config.toml
model = "image flow-matching model"
dataset = "microscope photos of single blood and bone marrow cells"
norm = "layernorm"
head_dim = 32
fused_qkv = true
positions = "rope"
momentum = 0.85
nesterov = false
orthogonalizer = "newton_schulz_5"
cautious_weight_decay = true
steps = 10500
Rows from block 4 of a small image flow-matching model, named by matrix and row number. Rows with one number belong to one neuron. Each number is 500 + 25 x the weight over its row's rms, rounded and kept within 0 to 999. All counts start at 0. Numbers have three digits each.
After each neuron's rows are labels from the 100 images, of 14976 (inputs lightly noised), where the neuron reaches its highest value: "colour at peak" is the nearest of a few named colours to the mean colour under the peak. Only what is clearly more common there than usual is listed. The data: microscope photos of single blood and bone marrow cells.
# fc1: MLP up (model.blocks.4.mlp.fc1.weight, 768x192), inputs 64-127
# fc2: MLP down (model.blocks.4.mlp.fc2.weight, 192x768, transposed), outputs 64-127

fc1.737:516520472509481479496512487439419499491474521509510522513524524498510478475474502517490494479519499505597471513473490499540506482518469562494504501443506509519504518524484487515497534490514504
fc2.737:499483446556496524450514539515516477460512538457482534520512498486500499500537464491506490487532486578581490516544494518458509520509501525537512504493507472506491513502475556527489509527517455
colour at peak: blue

fc1.406:519492523476518506452467506503525497480497492494469559467511496548547516513477495474488541542514499499491522502510512500488533479519550474501499513489552548474514501499485509484492535519507493
fc2.406:498524521476508525482488523468544509519497492475511502520480530498548526460472519516502493547478512536520521499499507489549501512499505487510513482488506512488478489502512481489455539463507497
colour at peak: white

fc1.403:510527536493499509511476494468475519490511478489519458532463498531513534511552536463546551486516486507473500483488521496492456489511472500484535518528481465479517491499490533493516480493505487
fc2.403:488497510511492498541514504491515486528504505487531506543501502461526485496499456497497496555478506506511473492522484513501503534537481500509471504481481532535471484498504475490506497489501473
colour at peak: white

fc1.583:532505494461552457550483473479544480503492484523487531488519489495534556478504497486523482455502520474507508495483522476550501509527485514496536514512503483502497497492545464515550552518504520
fc2.583:491540510503564492520467487472518467475486500490478499449474512515507472515492531522545512506508515525494522458504477490505522478538535485500522499497497481506485470524529508515505524505536501
colour at peak: white

fc1.601:497469514525545459468525465444509467515532519467484489545537504471456540521503529540529494514493529484481505502487470485512474494452469517504501479496507493487495477490507411518491493467481493
fc2.601:522453469505512491488504533446501462516442455512479504522464538493520492535503506517516508476505497529525513494492531510473528497466498526551535508477518475470487485492512500461455513512480500
colour at peak: blue; black

fc1.420:544525495489528500514504513453489496488495497471526499507522511519483490514470430537479528523495508508464532517507464506476518499453542501506484508492488501525496490542577436475505518510495453
fc2.420:489516507523529510486489452484487482518478481469501495477483515519492523490528517499506522478513507498472520489503519488489492517449512494529499465503511490478510491522601536570517485485469487
colour at peak: purple; blue

fc1.384:485533520530497501525495481482508533471482481495507471499486463494498543520458470490498526487477482511477549528516521563513501523479497458498488528515486476508494497529516489511534470495497490
fc2.384:523506493465479508579487483516481486500521500566508478504500521524520485536503486505501539462502539475481510506494506506508499496485505525501434490475477563530490519517516459496495529496499484
colour at peak: blue; black

fc1.298:492502510465515512533495489461440479499521494489553500481497502495476516472495511494480467500524557511485490493512459506503484472526471528472497525466469516497525471487485459468524510491507501
fc2.298:475498495533491514523493457509446549518476520473463512495498502468451508497514507507463522488446533512501504471515544484498511528505487498564492505539517499493491510472489495510512479516480514
colour at peak: purple

fc1.379:487509549496543498490486524545493545501511478478459510502503562536492532490496511468517498522532520495503463514531517481518504472517525518515509517496529512463519496460516526472506501516504544
fc2.379:462503494505513513501512461549469473502512507491488482500510466515521503451484515530488499566562541523498518498469472507491516554501532530503466516511503501495523509496540482529538517526503498
colour at peak: purple

fc1.288:495510496494535491525486501491524509509489502492522505531476497485465502519525539524486460495492514509496492489509462478484470499514508475523560475488575500435472476487504480524507570491493489
fc2.288:496501476486467506463504514429521505480479540504489483478518498503547503473492516501446513510517491465503493551527521490473479506574492516502519498487463539447549504482520475466517526534499472
colour at peak: pink

fc1.589:486521497517476501482503534485504486517543453489502497536470489510495503526476504487464518519542466537511554448482516538506482493487530469487473557530510485548509478516531496527557513468518507
fc2.589:514556510498480510536523490489474494517481529516468512525532513512511482557555518513503495481508485507526515482545508475458458466500499538536453485504477478562528513482529502486559523505529492
colour at peak: blue; purple

fc1.368:493485517470506494479503520524535508579501520492486500522517486494461526490472503475508542500517490476520512491501534502501481502490514470467492522508489502521507502519508507490521496505520498
fc2.368:468513484506519484466477479495533476508483502479499520545488512502475483532493521472507514464486497484515547498498494508513481484560540480474513488522477517535503525473519516536521499526499470
colour at peak: blue

fc1.156:468471541473536486481532474472523518464492516463486436487466466524488494510515471502447523465526527520458486506511462511485500510489507511502512503530490501512490519514497499516482481489490508
fc2.156:511492498492468506573484458498501541543484505506472487511460528524512476471484541488471521515488459479430487505437468485515486443468493523531474484519556497517491483530491484557516488525500527
colour at peak: blue

fc1.231:474500501489538510505476485538478461456488500512510456499501502520465485491566509492517503492495450554462470457505491495491479466511479523501498503509453526546558489495484516486509527479514494
fc2.231:492477457516509483488543484513489481501520499483455460509535483570526477529453513486489496508508456447547441577477482508501486534495492521497540510511543487465510514490475520486502502539513496
colour at peak: brown

fc1.281:490511516474508487485526459474526485470513491490486462499494483493510495523579479472479520535525485500463497481512531539505531441495520518553572479540508495519499489533516510484506481499514476
fc2.281:504531525497507527533455433481517468472523494451512480533511525496478474500463530504491442517469507526514479475490523465472484489493489528487451489553501523527481512491499503515487508539498520
colour at peak: white

fc1.464:489531527505515458513501518517480491484533504480502555492529516538545535495528488519491533504502534479515503580538571482510509483483526517537487486515498507549474476501489518506530498501492500
fc2.464:448511495438492523464504497520492512530491513521508534518521487512495514498519533512510480529523488489534525492485499517478483453523493501518517506526472469485474496515491520489521500528560491
colour at peak: pink

fc1.173:463473508477514509463521505502520450532537516512503512530499474454500521490493530515533543522527506500468494483534501496502462481457493453586498556508498537496475456510505472507504485475501472
fc2.173:500531484527536495495464509517517516482480487539495507459481520500483485493480520494514457471526527480481458495470521489502485469502507490459481457536478512492545481571510499496473472535524491
colour at peak: blue

fc1.651:494491502527461504512480490474500505469517472433504532472492523524550494516526537518479470506517484482501497501475521477476478525495509499563482498501543500506558521511547534464530480465477509
fc2.651:493514488496499456487477495465552542494495498471502494541499506538494519526448500495509542508541480519492485522511501553474492466497495516450492490506487484497517454523499492503538505493464509
colour at peak: purple

fc1.726:471507568490517502480476509488533474495503508496517467497476481494516490505508525518482443490508501527487514465483488506493502517518547512511489523495495464470477480473462517516503519461512512
fc2.726:469517456485506512485503469515527525472514530505461449513482508510508523486474473487510535473511488433469534503524505501490476510518521494531550490495471509502489475493479497499514525494517498
colour at peak: black; blue

fc1.413:515494488512484462546461506523507472452499504528496476467493464540516519512500521533504486512518506514508521501518499502503525539462493495524494542522524476512496527485519515540506489547497488
fc2.413:550525486497506552521475490476505471512490465471497498506519530474504505485498497454471514527477479510519493481472498478489512501464496513549495526495535497511454502486520490493471487496520549
colour at peak: blue

fc1.247:514546532520482485537462489513514483501494518496516483543459500476506511495485512475529501501509455481524510540508501500512500537513523493539504493515486480494490492465502522555494473484482477
fc2.247:485492492503481549522540492507497500567496467502526474506520555508517494460512499488511512514494492438516464506496483503509491485529510511538500505497478511444497451517508509496475511499498496
colour at peak: grey

fc1.394:492502451526490476506495514502499512506486511487480502500523544525499497542522515515479486508545480542506450530436484462555478497482455544506482499502523480493509520496462486521520508477517496
fc2.394:493586562500516518533531499525499467483479479517471492490510444474492527524449474486517500479486501477454513511534492526496503503510505514490501484510496501529540501485497516527508500493522522
colour at peak: white

fc1.83:505464481484488486514472509445513507516493518531560507514509522515488510466461520514504476511473546483513488507542499505469509508516522473531444517475472508518512498479515461473506480514496512
fc2.83:497450512514495473459502520480531483511524488523493497516499513527506465511494481488518499504527489553479463487474516489516505500462509504497502557502501464487462537454498517485432510501492527
colour at peak: black

fc1.411:503479558513504491470510514505471539490514502500527521454520481523542518513460572498498449507492500539465514494500526491486489527458519469503517498520516516495478486524518521453488470464535518
fc2.411:502502478466523492467505523496463502528513497494456506489495490504523490508516513486484517520515512455466503482483495522515481509456512466472553521489493501506498466533521486501480491518493513
colour at peak: blue

fc1.519:478497518527475462490496487547536482521529545498553491545475464463509489532471549523512481485460509508522506515497517490486532526505526500489538516502475530517468536453504446499498481518477536
fc2.519:503523484510488507516501545536486496543441544508465482514501500489477477520583540491500517488526528521507491480501497518499529515524512510540463562488481520516481510461492512530523523474493507
colour at peak: blue

fc1.557:451500467490478505503525502490511467443522518514480416484479521497501468508580478441481491529495523501514534477500483492493509494467485508520524510513504493467483487528502498464495479499464514
fc2.557:509477546525555492455524480520539440511505478475524447509498546496502509513481499490513472521494524574524480530521488499489496538516495547514482497512522492518505480472465533504508539561522482
colour at peak: white

fc1.494:474467541469496495470463500505522526489474537510513503502482502497508493496544492540494465532490500459510479499492489478524491512540497479509513480485464495506542530458489550475500506483515491
fc2.494:487487469517537468490503540496531522528505522528512503518495506492503479485405494457466502462502482503516538487511546513492498512532519478468556532495502453511516496459482480495515505510481463
colour at peak: purple

fc1.112:459493527470486513483513533502511498497517523488514511515496536471543517492512469475546535460499527482490474504500454511499463509502503490525477500515554535518534524511454501529567490492501557
fc2.112:522497490479531494491495526482479490545473512474535497523482559498497485486450485540501470519474506515525555490506486486498500498513480516452504499520506542499513503513480518453466507460509485
colour at peak: pink

fc1.38:483461506425554497513464510478538503486506467494488531481525485473534536490539504458525464449459514506492523489545499532534524490532518491483484498521511482512445483541553494485541525492513466
fc2.38:478504480489506461469528458495509492493498513510541491474468523500479486496489498532507493470551488533513538487521491466498537478538504468506544503500503472495443494492532541541472504515516510
colour at peak: purple

fc1.309:461500486555520476541494446487519512492528462527506509534490528475455539504506538522568483442481523527501533512492496486512498484474527516522510459507528474514487499496526437514514459460483522
fc2.309:465504511450507474502493489475524452516482528524482487483512519482451495474505518513531526562486499521501556501480537543504489513474495499523505554499483467514511482482464538505524488567512528
colour at peak: blue

fc1.486:464516531509519502493487514486490468496554503503561493503471493498498517481506468507526482473504507519473489497510513509455523551535543520522509476528493469494532509510469519499530473497526501
fc2.486:538516482475499488517472454490444515528467515508510501527496519511543460508505492468501455509513493497497502500496423507480490481543441561495521494502501519528482475488504535535521507460567537
colour at peak: purple

fc1.375:519555476487500510533459486529535491522505484521451514496498490518488456485524516506504514497508531491527540528494524466459522499458533501523513492498493497477543510512455511509493525556496510
fc2.375:510509507466494487486503508501532532494524478586520520447499452510510537512502495523474516548488503559513525509497468525488517535491573509494487512496518479531520507495435486480515553497454506
colour at peak: white

fc1.219:479478499505509471542501502484524487492533513486488480516473518495532490503523475502491486498481529480497494476484479510504485493492496483543475551482573518505569517502503503522513528495512519
fc2.219:502515525526517516519561452442495474475489476503520456523484529539492539474462483511494468501517540526477479519508521514505550442501469500407493505470572521545517536530510501441521478488480519
colour at peak: purple

fc1.142:497536521524454477547507502495503485546508490500476502510511463488498469494491491484485515477500473518486504500456502490473499536516456465480474467514445516492530541496501515492465496479477526
fc2.142:523492460505492516497489500467536461488531508490550511464506542514493521463476507498502464491493504506469519551484514505520517502524454469470494479466526511458487497512545478506482473495477519
colour at peak: blue

fc1.402:518547515531478434492467524506529478500543540484530533533492475489543491503503494468507521525479469488534487510502508491509518528500481469545520517516486541532509487509474527536521543497483520
fc2.402:500480522466478513503509486495550514541495481490514471511473538480545494489523500462475491534474502496508468501488506516517495473488531527541467494525502493475505463476512501456496527494491496
colour at peak: white

fc1.366:499537515536524472507472529498492457478493494479584478512501482467488526508495526482552494481474532506547509515438520521491479527525518492515510505503487511495514495486489500515493516485511473
fc2.366:477522496517482532457512523482508470500511451504507507467494469477495500451511495482503497486474509466552448530486511501499518539559508538503486505505492498466520465486474467482465517474485492
colour at peak: white

fc1.255:535518494479473526520479473518487510527492497495494495469491464530475479518503492496527510518525481545504501490530518571487508527479509476513504511501480510527529464502490528556561463545480481
fc2.255:517488518509483426512522514455479516540493527487511485518540489463492482493520491535476538518517462477497502512487515544519498490464511515548492524474516467518516488483471518526484476449529501
colour at peak: purple

fc1.185:475476517487464500500500511480510490450524483484457531499491506493547506513503514520535503484451512504515472520517538482526530527478485495521485538558560494482517455461515467495496504480505517
fc2.185:547475506494509473488494524544495512494454472496543537500530521575489495472473523489490448498501520478521498475489504513520482498489476517499505511547511473490527481530508463489506472494487538
colour at peak: purple

fc1.642:538510498533542501472526455543505517498533483474513506517522507512519541514499503502519513516488540505502499502543497537516464515503533505533524534540525537491497485500520537474456534512538528
fc2.642:528510496481500488503469483524485495503523492512523500457463465498520471552508520539479524470512517545527479506528533463454459493453491542482463461494489495506496478509476463496520496520498538
colour at peak: blue

fc1.189:514491496486473490517466496523504516506539504501473438445510481507541491494523458444505507494512511495466519513505524520518522508474480535476539507509480517478515479479509481478542468473487470
fc2.189:501498515471507499523457434499497529514482519469499446458500513496502500487579485485501497488529491580519518481507523510482471472470494488526475472519537507493490437497515528522520489504467504
colour at peak: grey

fc1.530:506509515511481503519480531547504458493505501485517499492481527498496532481489493514532499461431495535503468479481508519540501519494529478518451549500460525546484478486524498473521517527499492
fc2.530:538500508472476503491498479513486505540519499538584498463504537503554496511489489487492510505487502434546486484494476530486536499558487525484465547492479521489510481511509475507497506543481523
colour at peak: grey

fc1.190:491485464492508494525493490510491512525494509452483443490498556488447545508508534486534508498521496474478524485520479543499477534492467535518503486485501485498544496501539486495491444472473511
fc2.190:481536571455540492456521545497515525467535527507518439464510536510460501517493470476481516487481467487502473538539500534519472494505520449462518485514502527511499504498499458474473501509533527
colour at peak: black

fc1.227:462479512493536473498488472466495490531493475477482541472479511457489522501477505463506493503494526501483545455463511528505479486500460481508492492537502512528501517490465526475526519466502487
fc2.227:488508504480529473518494514479458517486516463496491563540518500502489481525546522533522509497468508501494533570529458504512455518458484496504447483453523502559523521518475519505518514540491480
colour at peak: white

fc1.100:525519497474491552481537479533488506486531513529548504484488521494499564508487536499528519459489519524495478506494532552449479509492468498484500498459564520505485497527472493500518505537536507
fc2.100:500487518487516524483522502462457519496485507518518483482457510489518505490490498585473485538495518537499512478490521484496516532483474513487462504499526502510499531536450510501526533517445537
colour at peak: purple

fc1.320:511493491515470516540507470523467487477541489522485527478488474483493516495507494478507475498478505484512504546551532531484519528500469540517540516489459497476522489521503476530549452490495509
fc2.320:513532489470509503491517487472524481458485488523537488498533511538500544494517457492495513493504449568495483502531523480496506518502512492490506470510474488476525507498470473447492567518543507
colour at peak: black; blue

fc1.137:486547521507488467460491487504486502513534499493476564490503479478512523470500489472483500532522500499554496493526498476450469497488448498522526512485512522503539511522482508477534497477491484
fc2.137:499495490517536471449495495502540479489501507485500566493523532497509491516468463532482506477503495523547465521472510477493512503461505465478499487506468482494469478543470490524497494485502508
colour at peak: white

fc1.466:490498487478492528469528504518536502495501480546439436504505525523467498547511528476486514525532511457498531562521486479488532480492502559520546511496515511453512507507533477504475479511481481
fc2.466:510520498516537516533488507484541513488504485516446456497521509513508516509454477544522517494493459518451488560487490504497507507503505510470479468482510496479503519534515470513503457512501503
colour at peak: black; blue

fc1.147:482488473514518502488552535499528490529542514489525505529527536479506582523507543518491515556513497531489512494508489554530510498479515466540499534501504508523530521497512461491488506494520496
fc2.147:452493545505505494471476494460515484511463484504480492468500478479543509524495523470465472465519522488501482488525489448486492495461492531463488504478479507509509511496471513489462503494529484
colour at peak: blue

fc1.239:459512550487496495516525477554487477503528477461508518492478500510459561485555506474520483485491496472471533526536518529517503489483507500510485507500501527458530496495494551488523505492436523
fc2.239:508492457510503498520483473441420513517512511511530516515475497496533439499486476517518503515462481505519480449531500494497517506485469529515543508502490497510483479480517521482496512479528493
colour at peak: purple

fc1.269:496511474485510495519465530479462495491466500527514484482524509521507457504530520490567520524494532543505514520499537487535509540464460544516499525470465568493507498501497454476527510508502527
fc2.269:499502523491476482518513486487465480501496477532502499486498503539465515482476522530462492485506498474481488486508452534513461500503527499510508497483469459498472493497483462546522466501519465
colour at peak: white

fc1.578:517500520499461510498495467497511527523493537537493478518523475528472506516510547531522508508531494532506520503539513508507515470503495512506509490519471526473465512455551527507503490528519521
fc2.578:485519502499489470519488483501495496466520503537532477482533446491487526516513548475540512493514507493507512493457444528512517493523486534543534489481495495489486520510485545493489529499496533
colour at peak: purple

fc1.531:526522495542477509521508505477522491478502494471518519521561477464513518474486494481494494503497529473519540543491495521485507551493503497495473503475488488548507511513493506528492488501495473
fc2.531:514503488475436502485513502488464496499498500490489509515560490477504496531498485513487509523510462554469483560516518519502483534493510514539487491513525494436540521449475481471508555519497469
colour at peak: black; blue

fc1.574:521510481487493493481489468501537489457500510491542512485513469503489446540510497471490471500511537506518517502486478528492516498514540454468506494515495525490526522523491536464480530508526505
fc2.574:457504505473537538527517431494496472530492485490490506516530519492532491492464495529483519491503496522490473461505556468476518489457468491473524515508457505493490462546511519533509476526520513
colour at peak: white

fc1.313:457497506517489502517500550499496438452557473526471486554476500482513460496470474504496500504487559467498523500511512534472494513502519455524512532508428491523502541488496470509526498511468520
fc2.313:480503505519482535547510471472505497493480508487511489512535527542511505509454541534515505479531510518470490507489474513512481519479476503452472519498460501483526513495516479505522496513463558
colour at peak: blue

fc1.584:508527496519491497491497489502523514471522466516491495500517499512521533491518495551527493476499554511523511480497507485472486484515492449532474506532488489480531481474547528498485497532498493
fc2.584:483494484464490485491478517509491490489505504505511480497543550460497514498465500470471496505484538481551500500522479490551524511513496475502531483497554480459536468452521554504486482520490466
colour at peak: black

fc1.108:549481489505477514525561495504522466476541532487466482514480462507466538510514477528484506477489514537512497491538495489521493519506528496518500504527518512492472485562499475481519505492534493
fc2.108:479515508505490508472537498522485490478576496464515496506509528502459507437491479497477501485490503476515493492465491465525526490506469478496511529572455483460520513499526538507471483494475481
colour at peak: blue

fc1.439:569512462528528488493486509499495502520463478473548495520522504538509490501464480522507523503477535485453506501483525483511482523453519534530483519529512508501517501527548492507506500533523503
fc2.439:554535506477497522512491531475481438496478517504507532482494527519526517485549479489484495456512521540440499495503493481493492500514500445481477495492514512514509486518570527462547515509522468
colour at peak: brown

fc1.125:513481542456510481492516499539478495516497519444494519470490523504500514528495510505536505501532500496469519513521551445487496432491484504518542484512482507472500462500501517467520463460535480
fc2.125:544500491497498487536521543536485469481522530482480516545479529480522489463495471483494506512479470526499505491491458518500501528515495485486491512511522506490531489499466471495580499492497517
colour at peak: purple

fc1.110:547489519496530492465490489494468498490475504518503520497511533511505511498477515506523494526521507502491506505491479521512449478487518487512484519532470527507538529478455454569466531527508465
fc2.110:472500526501510528486540483467498544502525486513508477528566537524493457532491493482530530501456549491499501498493541529484539498480483495504491523494495472495503542451504488463512498411497500
colour at peak: blue

fc1.210:478422499497529476468480521488480513536537469531516494522485481483499491470484533505497509499522516483508525492499535504513513548474461490505497490469529508520452409434556537498488501532527507
fc2.210:490456508477514469502467494466492496523509496488525476487475504501487513552507493523502473521485498506527506440527513500444496474521425518483495500501443510492491495501500484527537472493505494
colour at peak: purple

fc1.273:510470482504494502487504461483474478536523463501483512547507536478496521505466519539493506449488499510471506517489493479507502512508524488507476519495502502519501453461492490497501511488480495
fc2.273:450465528468522484511501479497528481492503473499501484461529531529478501478516565484571545542483512510488519483479527487512437478512526513497495528467490504488487512485480486506453490522490528
colour at peak: purple

fc1.684:515501501490480495494500497533570473492498503462546523509495521507499505525487439481519502524533465539519518500539461474498525518521562467481496509505489476469528489526473511480508516498481475
fc2.684:504502496494468482498504511489496482485487530481507520538466562499527516506444518520489507499496503506510507463496496512503513486492460462463501490505505507545481562474521489545501528501499506
colour at peak: white

fc1.99:521454480477475521508495512467460545504531522451542480500461477538506448536446482521517530520495520526472476487512500550505523516491475519508518493518468505509503512491537484454464475500524500
fc2.99:496450480521489500488470462446489493496467490461475495470502522500537451538544487532516504438474528471500504501467524455519497505501515472494493476499531503527489477515525518505513466506496481
colour at peak: blue

fc1.418:504526493536502491526559487461494482460474541491534508524499489546490499506533507490483516486527465506530512471496491500517472496514523472512500482504527529521481483515466506549492499540501469
fc2.418:547477556523486483477498473525424480479481452521466495501492445503505453524507475461488515515507508499477468507522491522479503508474478494541488504509511504531506484520481480522480514520485514
colour at peak: white

fc1.691:525474473522493537515485514513524474479486523525446499504496531483457498460498502503514509498480503501497540501516482519536467481482528500499513494489430504498490507489502502511476474538464479
fc2.691:471526546530513452501506515490467496512520547501497498489484540491528475506491479524501508513482500505498477495493462506526504507496483497519510520486451492505490509515541576478517483507494528
colour at peak: blue

fc1.547:525487538522517487461508528513522463500517481517458504513504524492533528516475531470477508503503511498549521485499505485499504533476551527513523494488479491498512514505470444503557492478520484
fc2.547:467456484548472529510522514500498512499533554508552517523479479523479564504446526513498494520536488506488479462531485580485496552513477477493479494494510479461510523460517482531492506475474504
colour at peak: blue