A small image flow-matching model, trained from scratch.
Data: trained on microscope photos of single blood and bone marrow cells, 194171 training examples, 6.9 epochs.
Rows from expert 11 of block 7, named by matrix and row number. Rows with one number belong to one neuron. Each number is 128 + 24 x the weight over its row's rms, rounded and kept within 0 to 255. All counts start at 0. Numbers have three digits each. After the name is the row's rms in percent of the matrix's.
# up: expert up (model.blocks.7.mlp.up, 16x96x192), inputs 96-191
# down: expert down (model.blocks.7.mlp.down, 16x192x96, transposed), outputs 96-191
up.18 102:116145091190137132138137152145140101139134123161150134137116135121136124126159140173132112093128135122101110122117157114119120138084109121116122107134146149066111155125140129186204146124138125106143145108122106207129132126079144115069157076170101115181121111181122137102156129179132132093
down.18 093:105118160088125157117134122108125155144154125160112138112119171154101110128098114146150120106142113106097101143152110150113136137129143135110122142130130149171152078146171112149109133111129166105114110142130147199138164131115074119077175083142134095142119134126134081126131106135131178090
up.19 092:135143102160166167137156161136188117103149089118140098147106173156130127121112143164126097087137122111184130100136107113135127134113164109122131158153170141087140124115091136094114145084146124178126142095137098118128133151094182087138169122134161159146130161100129124127100127141166127152
down.19 083:133125101121124142103123085083141135106130134150113111126153166135105151144134133148116144127150134055150117139142150149123119130121106147126134097174137117105158145122110173104126136111124125138140087059166104100115135131139105130122160132157081191155144104106107134150117098119129152146
up.20 088:161113139174147102111143122110141108156118144181153114142119151158139148143130079137091130114131148124150124114146117124113143096113132147119119186141129112078150132167106179126133127076196151093140107112146121114140118079137147137153113143110054149127119165127126118123145083145136097153
down.20 079:106160158095105096130167141140142127104127139159119095143123188161114142152118099123106107102064104147130100120093110113139112163098161096118151181131131134138127094133118103151145151108194112106163151117114149154139152184133145124130116141117142136121115106149156147141122126120163155170
up.21 084:099144132164152162120130155164138109116128103134128134171133105141144121128121095130085175107125141124133162167133134141172165101136090109126122116149140078204128116154074134098147115083161164130189104108112132119117118131123169122110120137115136114125129130120123150140136127150146114091
down.21 079:098152099104163156140126132097151101138156116164100124141121107140149107172123106123132165114128136124112150133156125138152107156109118142166064126143154153200117138146102099058138116139138099140145125088157117157124112172142098132119158157110134127102133112141107133139160147133126138084
up.22 134:151114155116142115141137113118132111108178074113101102099141126102132132140127146114122136133087119123056136083142115102143100122175126105154108138150196138058132181146108155141145108106131117121171076157131136159123138113140152105178143121129140152079134138134143154082150123164171177099
down.22 148:160132062130165124135127171121140122161129109133156116125139134154123132095077142133174128136143154150147146157102132151119104159107140125112147144102069130145127117113127133125141147116121119126141190165106110103134130126083142157102094180109140142136082131120150105020121132160095086152
up.23 096:086119150161128092149137136120128111109100181206113135115163097113134164112121112119133147138128106119161165089125154121086109117146146119130142137114092163125124140125107127099146146118169143145136155161147131107139130139153119102148170108138118108143166114107119145126108150132156125121
down.23 072:071106110126101113126123133136104079144169092158111120118083117112127140114132155146137168159150161130161126116107132172153153152141125130111153158105138139143129084132120132121113111120129104147116120176168106140131103155166109104136145123125162093148120115126146112097108130126154158123
up.24 169:143111079121222151097141139121137154095135098065121122146146165114139131102101070142135116124126142145152118129121158113150138153143100142122128143125091120080154115083148136098108134105102165143096197102085132157137099121094149109150134144163123123078134148130135141124126108144110116121
down.24 161:117156096133121142112136151113130117095159121175122102109170114153135142187144148149105123135124151042115131154150136113142121137116119133137139147146150088103149186165138151180123112151117147124151103137122099124106123084161162167049146138121127145149130147062099088124129151094128103170
up.25 089:133124116171134111134078102119108104127095150131110139143136107108136139141119139098107137097129066135132142133119177152162101123114129177131136102150145099129170147141144131148084092074157145146168164077124105134123124155124109113138104118161112100147110121141149124110133160171142129165
down.25 068:127047115121162124123124181128106133139143106108123122140108118109121123116132136136131156116108161137081124124128097134122161136145174099157182107137112150145076115096132084110146158083146150123194082086137141120140112161139144106130142114133125099144116150112114101105106160103124135130
up.26 109:166149167154062124118128130137132111140126130112139099112126127100135112118125140145113128140111130114107140083133158148125112110158132170146134110141148106132103037125129115143161119128122161111108099113145134205139129123153126174164060080121116144118105143148158110095091141144134136133
down.26 116:172145076106158141119143134097151123121120123111109131113115126121155133096128133146149095125143144119144111068113101159152111146148143108106138122090106179227120234115131129114098111139126133113146160150111116222106149148155129156060131084108122111129118151141102121127125155117119134150
up.27 089:146134122159196115129144112132154100084100135142160140096136132107106130120183124132131120159135128092135092124118127142146144108126170085122136139176116123127130104129099122120137160151123122097120146122141129101154095087178183127092152119101149185136106151101122133130150162175106161113
down.27 070:199121128103125125097146104097143121141155145137146158140101144100109127127066118148128117153092101111112090123141151140147097146109123145139111138131160082174151147163144113156097122144108153087104146156093116104142142163142152146102134139099137170136118129144111152165163151125110156139
up.28 097:138151095143120119113132121114107146152148144166089153123110093108120138116118132121057119122151159133154151119182127112092174084140146145109136134130105136159115061159125114162140112097100117183139151138157128181161130107064141125126117092132160097119129108111134149190135132115158102107
down.28 085:139119137121127119126146127120115126109103126149099110122124087100131144138111146123186136120157104144134151140167117141126100155144109134130255102118197134136134190163108132154109108122094096168111120159112123144087170143089086107126101137125097101125134139100142133150129132115149088145
up.29 123:127132178132001119165130092124131111175126122118132157137116135141104118102133099154137101122117138142143168181116106137135128142151136148101044176092123137197156150120135118141113118139127140144102133122108110060163157105138106130062106118150132148153106107156128162123123116122155147135
down.29 135:089118102146203145114136137123094131115136147123116142090120130098138150094110115110124137111128096179101177095136122122113140148119129102099079098126156126157115180152100119087108144107128106166097142082145144128122127153171127119090076110133154093116143140154120151148124068131134103128
up.30 092:126161117125126160161131099158127148144115129167094121129138148108143108146125085128098110109148132131147096187106129136114157132123154103123089131126111162128095127134108112112136116112119121133124122179113144133151095075095091097151127106137152092107092132092154129087108113153130151128
down.30 107:125101119149163119143122134123125166134145094145104156095110103107154141147133099099175130161136097156118148151099112138073092114141115128108104106115096163069169161110112092145135123146147122121095140155121122141095110150044190131098079119117156108112126153137143145131134064145132113154
up.31 090:145094114112160078112119134113148100137098161182139132128128148143122148118174135113111083128113135101182173119144155145124059107126124110132134102135153118127129150159132142109092155069143074112149109113149104133117122132109153114134102092125161102129145128124129152121173144143128136178
down.31 055:099151133142125093132135133134133109145164118097140102120123140144128077147079110123131082137099131150170126080135126134136174150151120135167150110119095100118121120134139140146134092112162105103137154117127130115154091122067154116139126100136119146153140130124129153146130104129120111172
up.32 098:171089169093165122171121123153133147092116114164117126146125146126116145143126147079110092161124119120101092118118137133183136154116129144122133135109143123151131127135128117195134166119122146149124162125130119140132118094115124109134173128152139157185087132126107129122162134178128153152
down.32 087:136153146132120144127141160134126107164104133128119136171103165100110143161131138156110117135138160120123082120112133133088138111120110109142128103137099138115116107129096126132129086115123144132061095135172134154116114091126090120115127100133122168149098124124181129147124171149121103167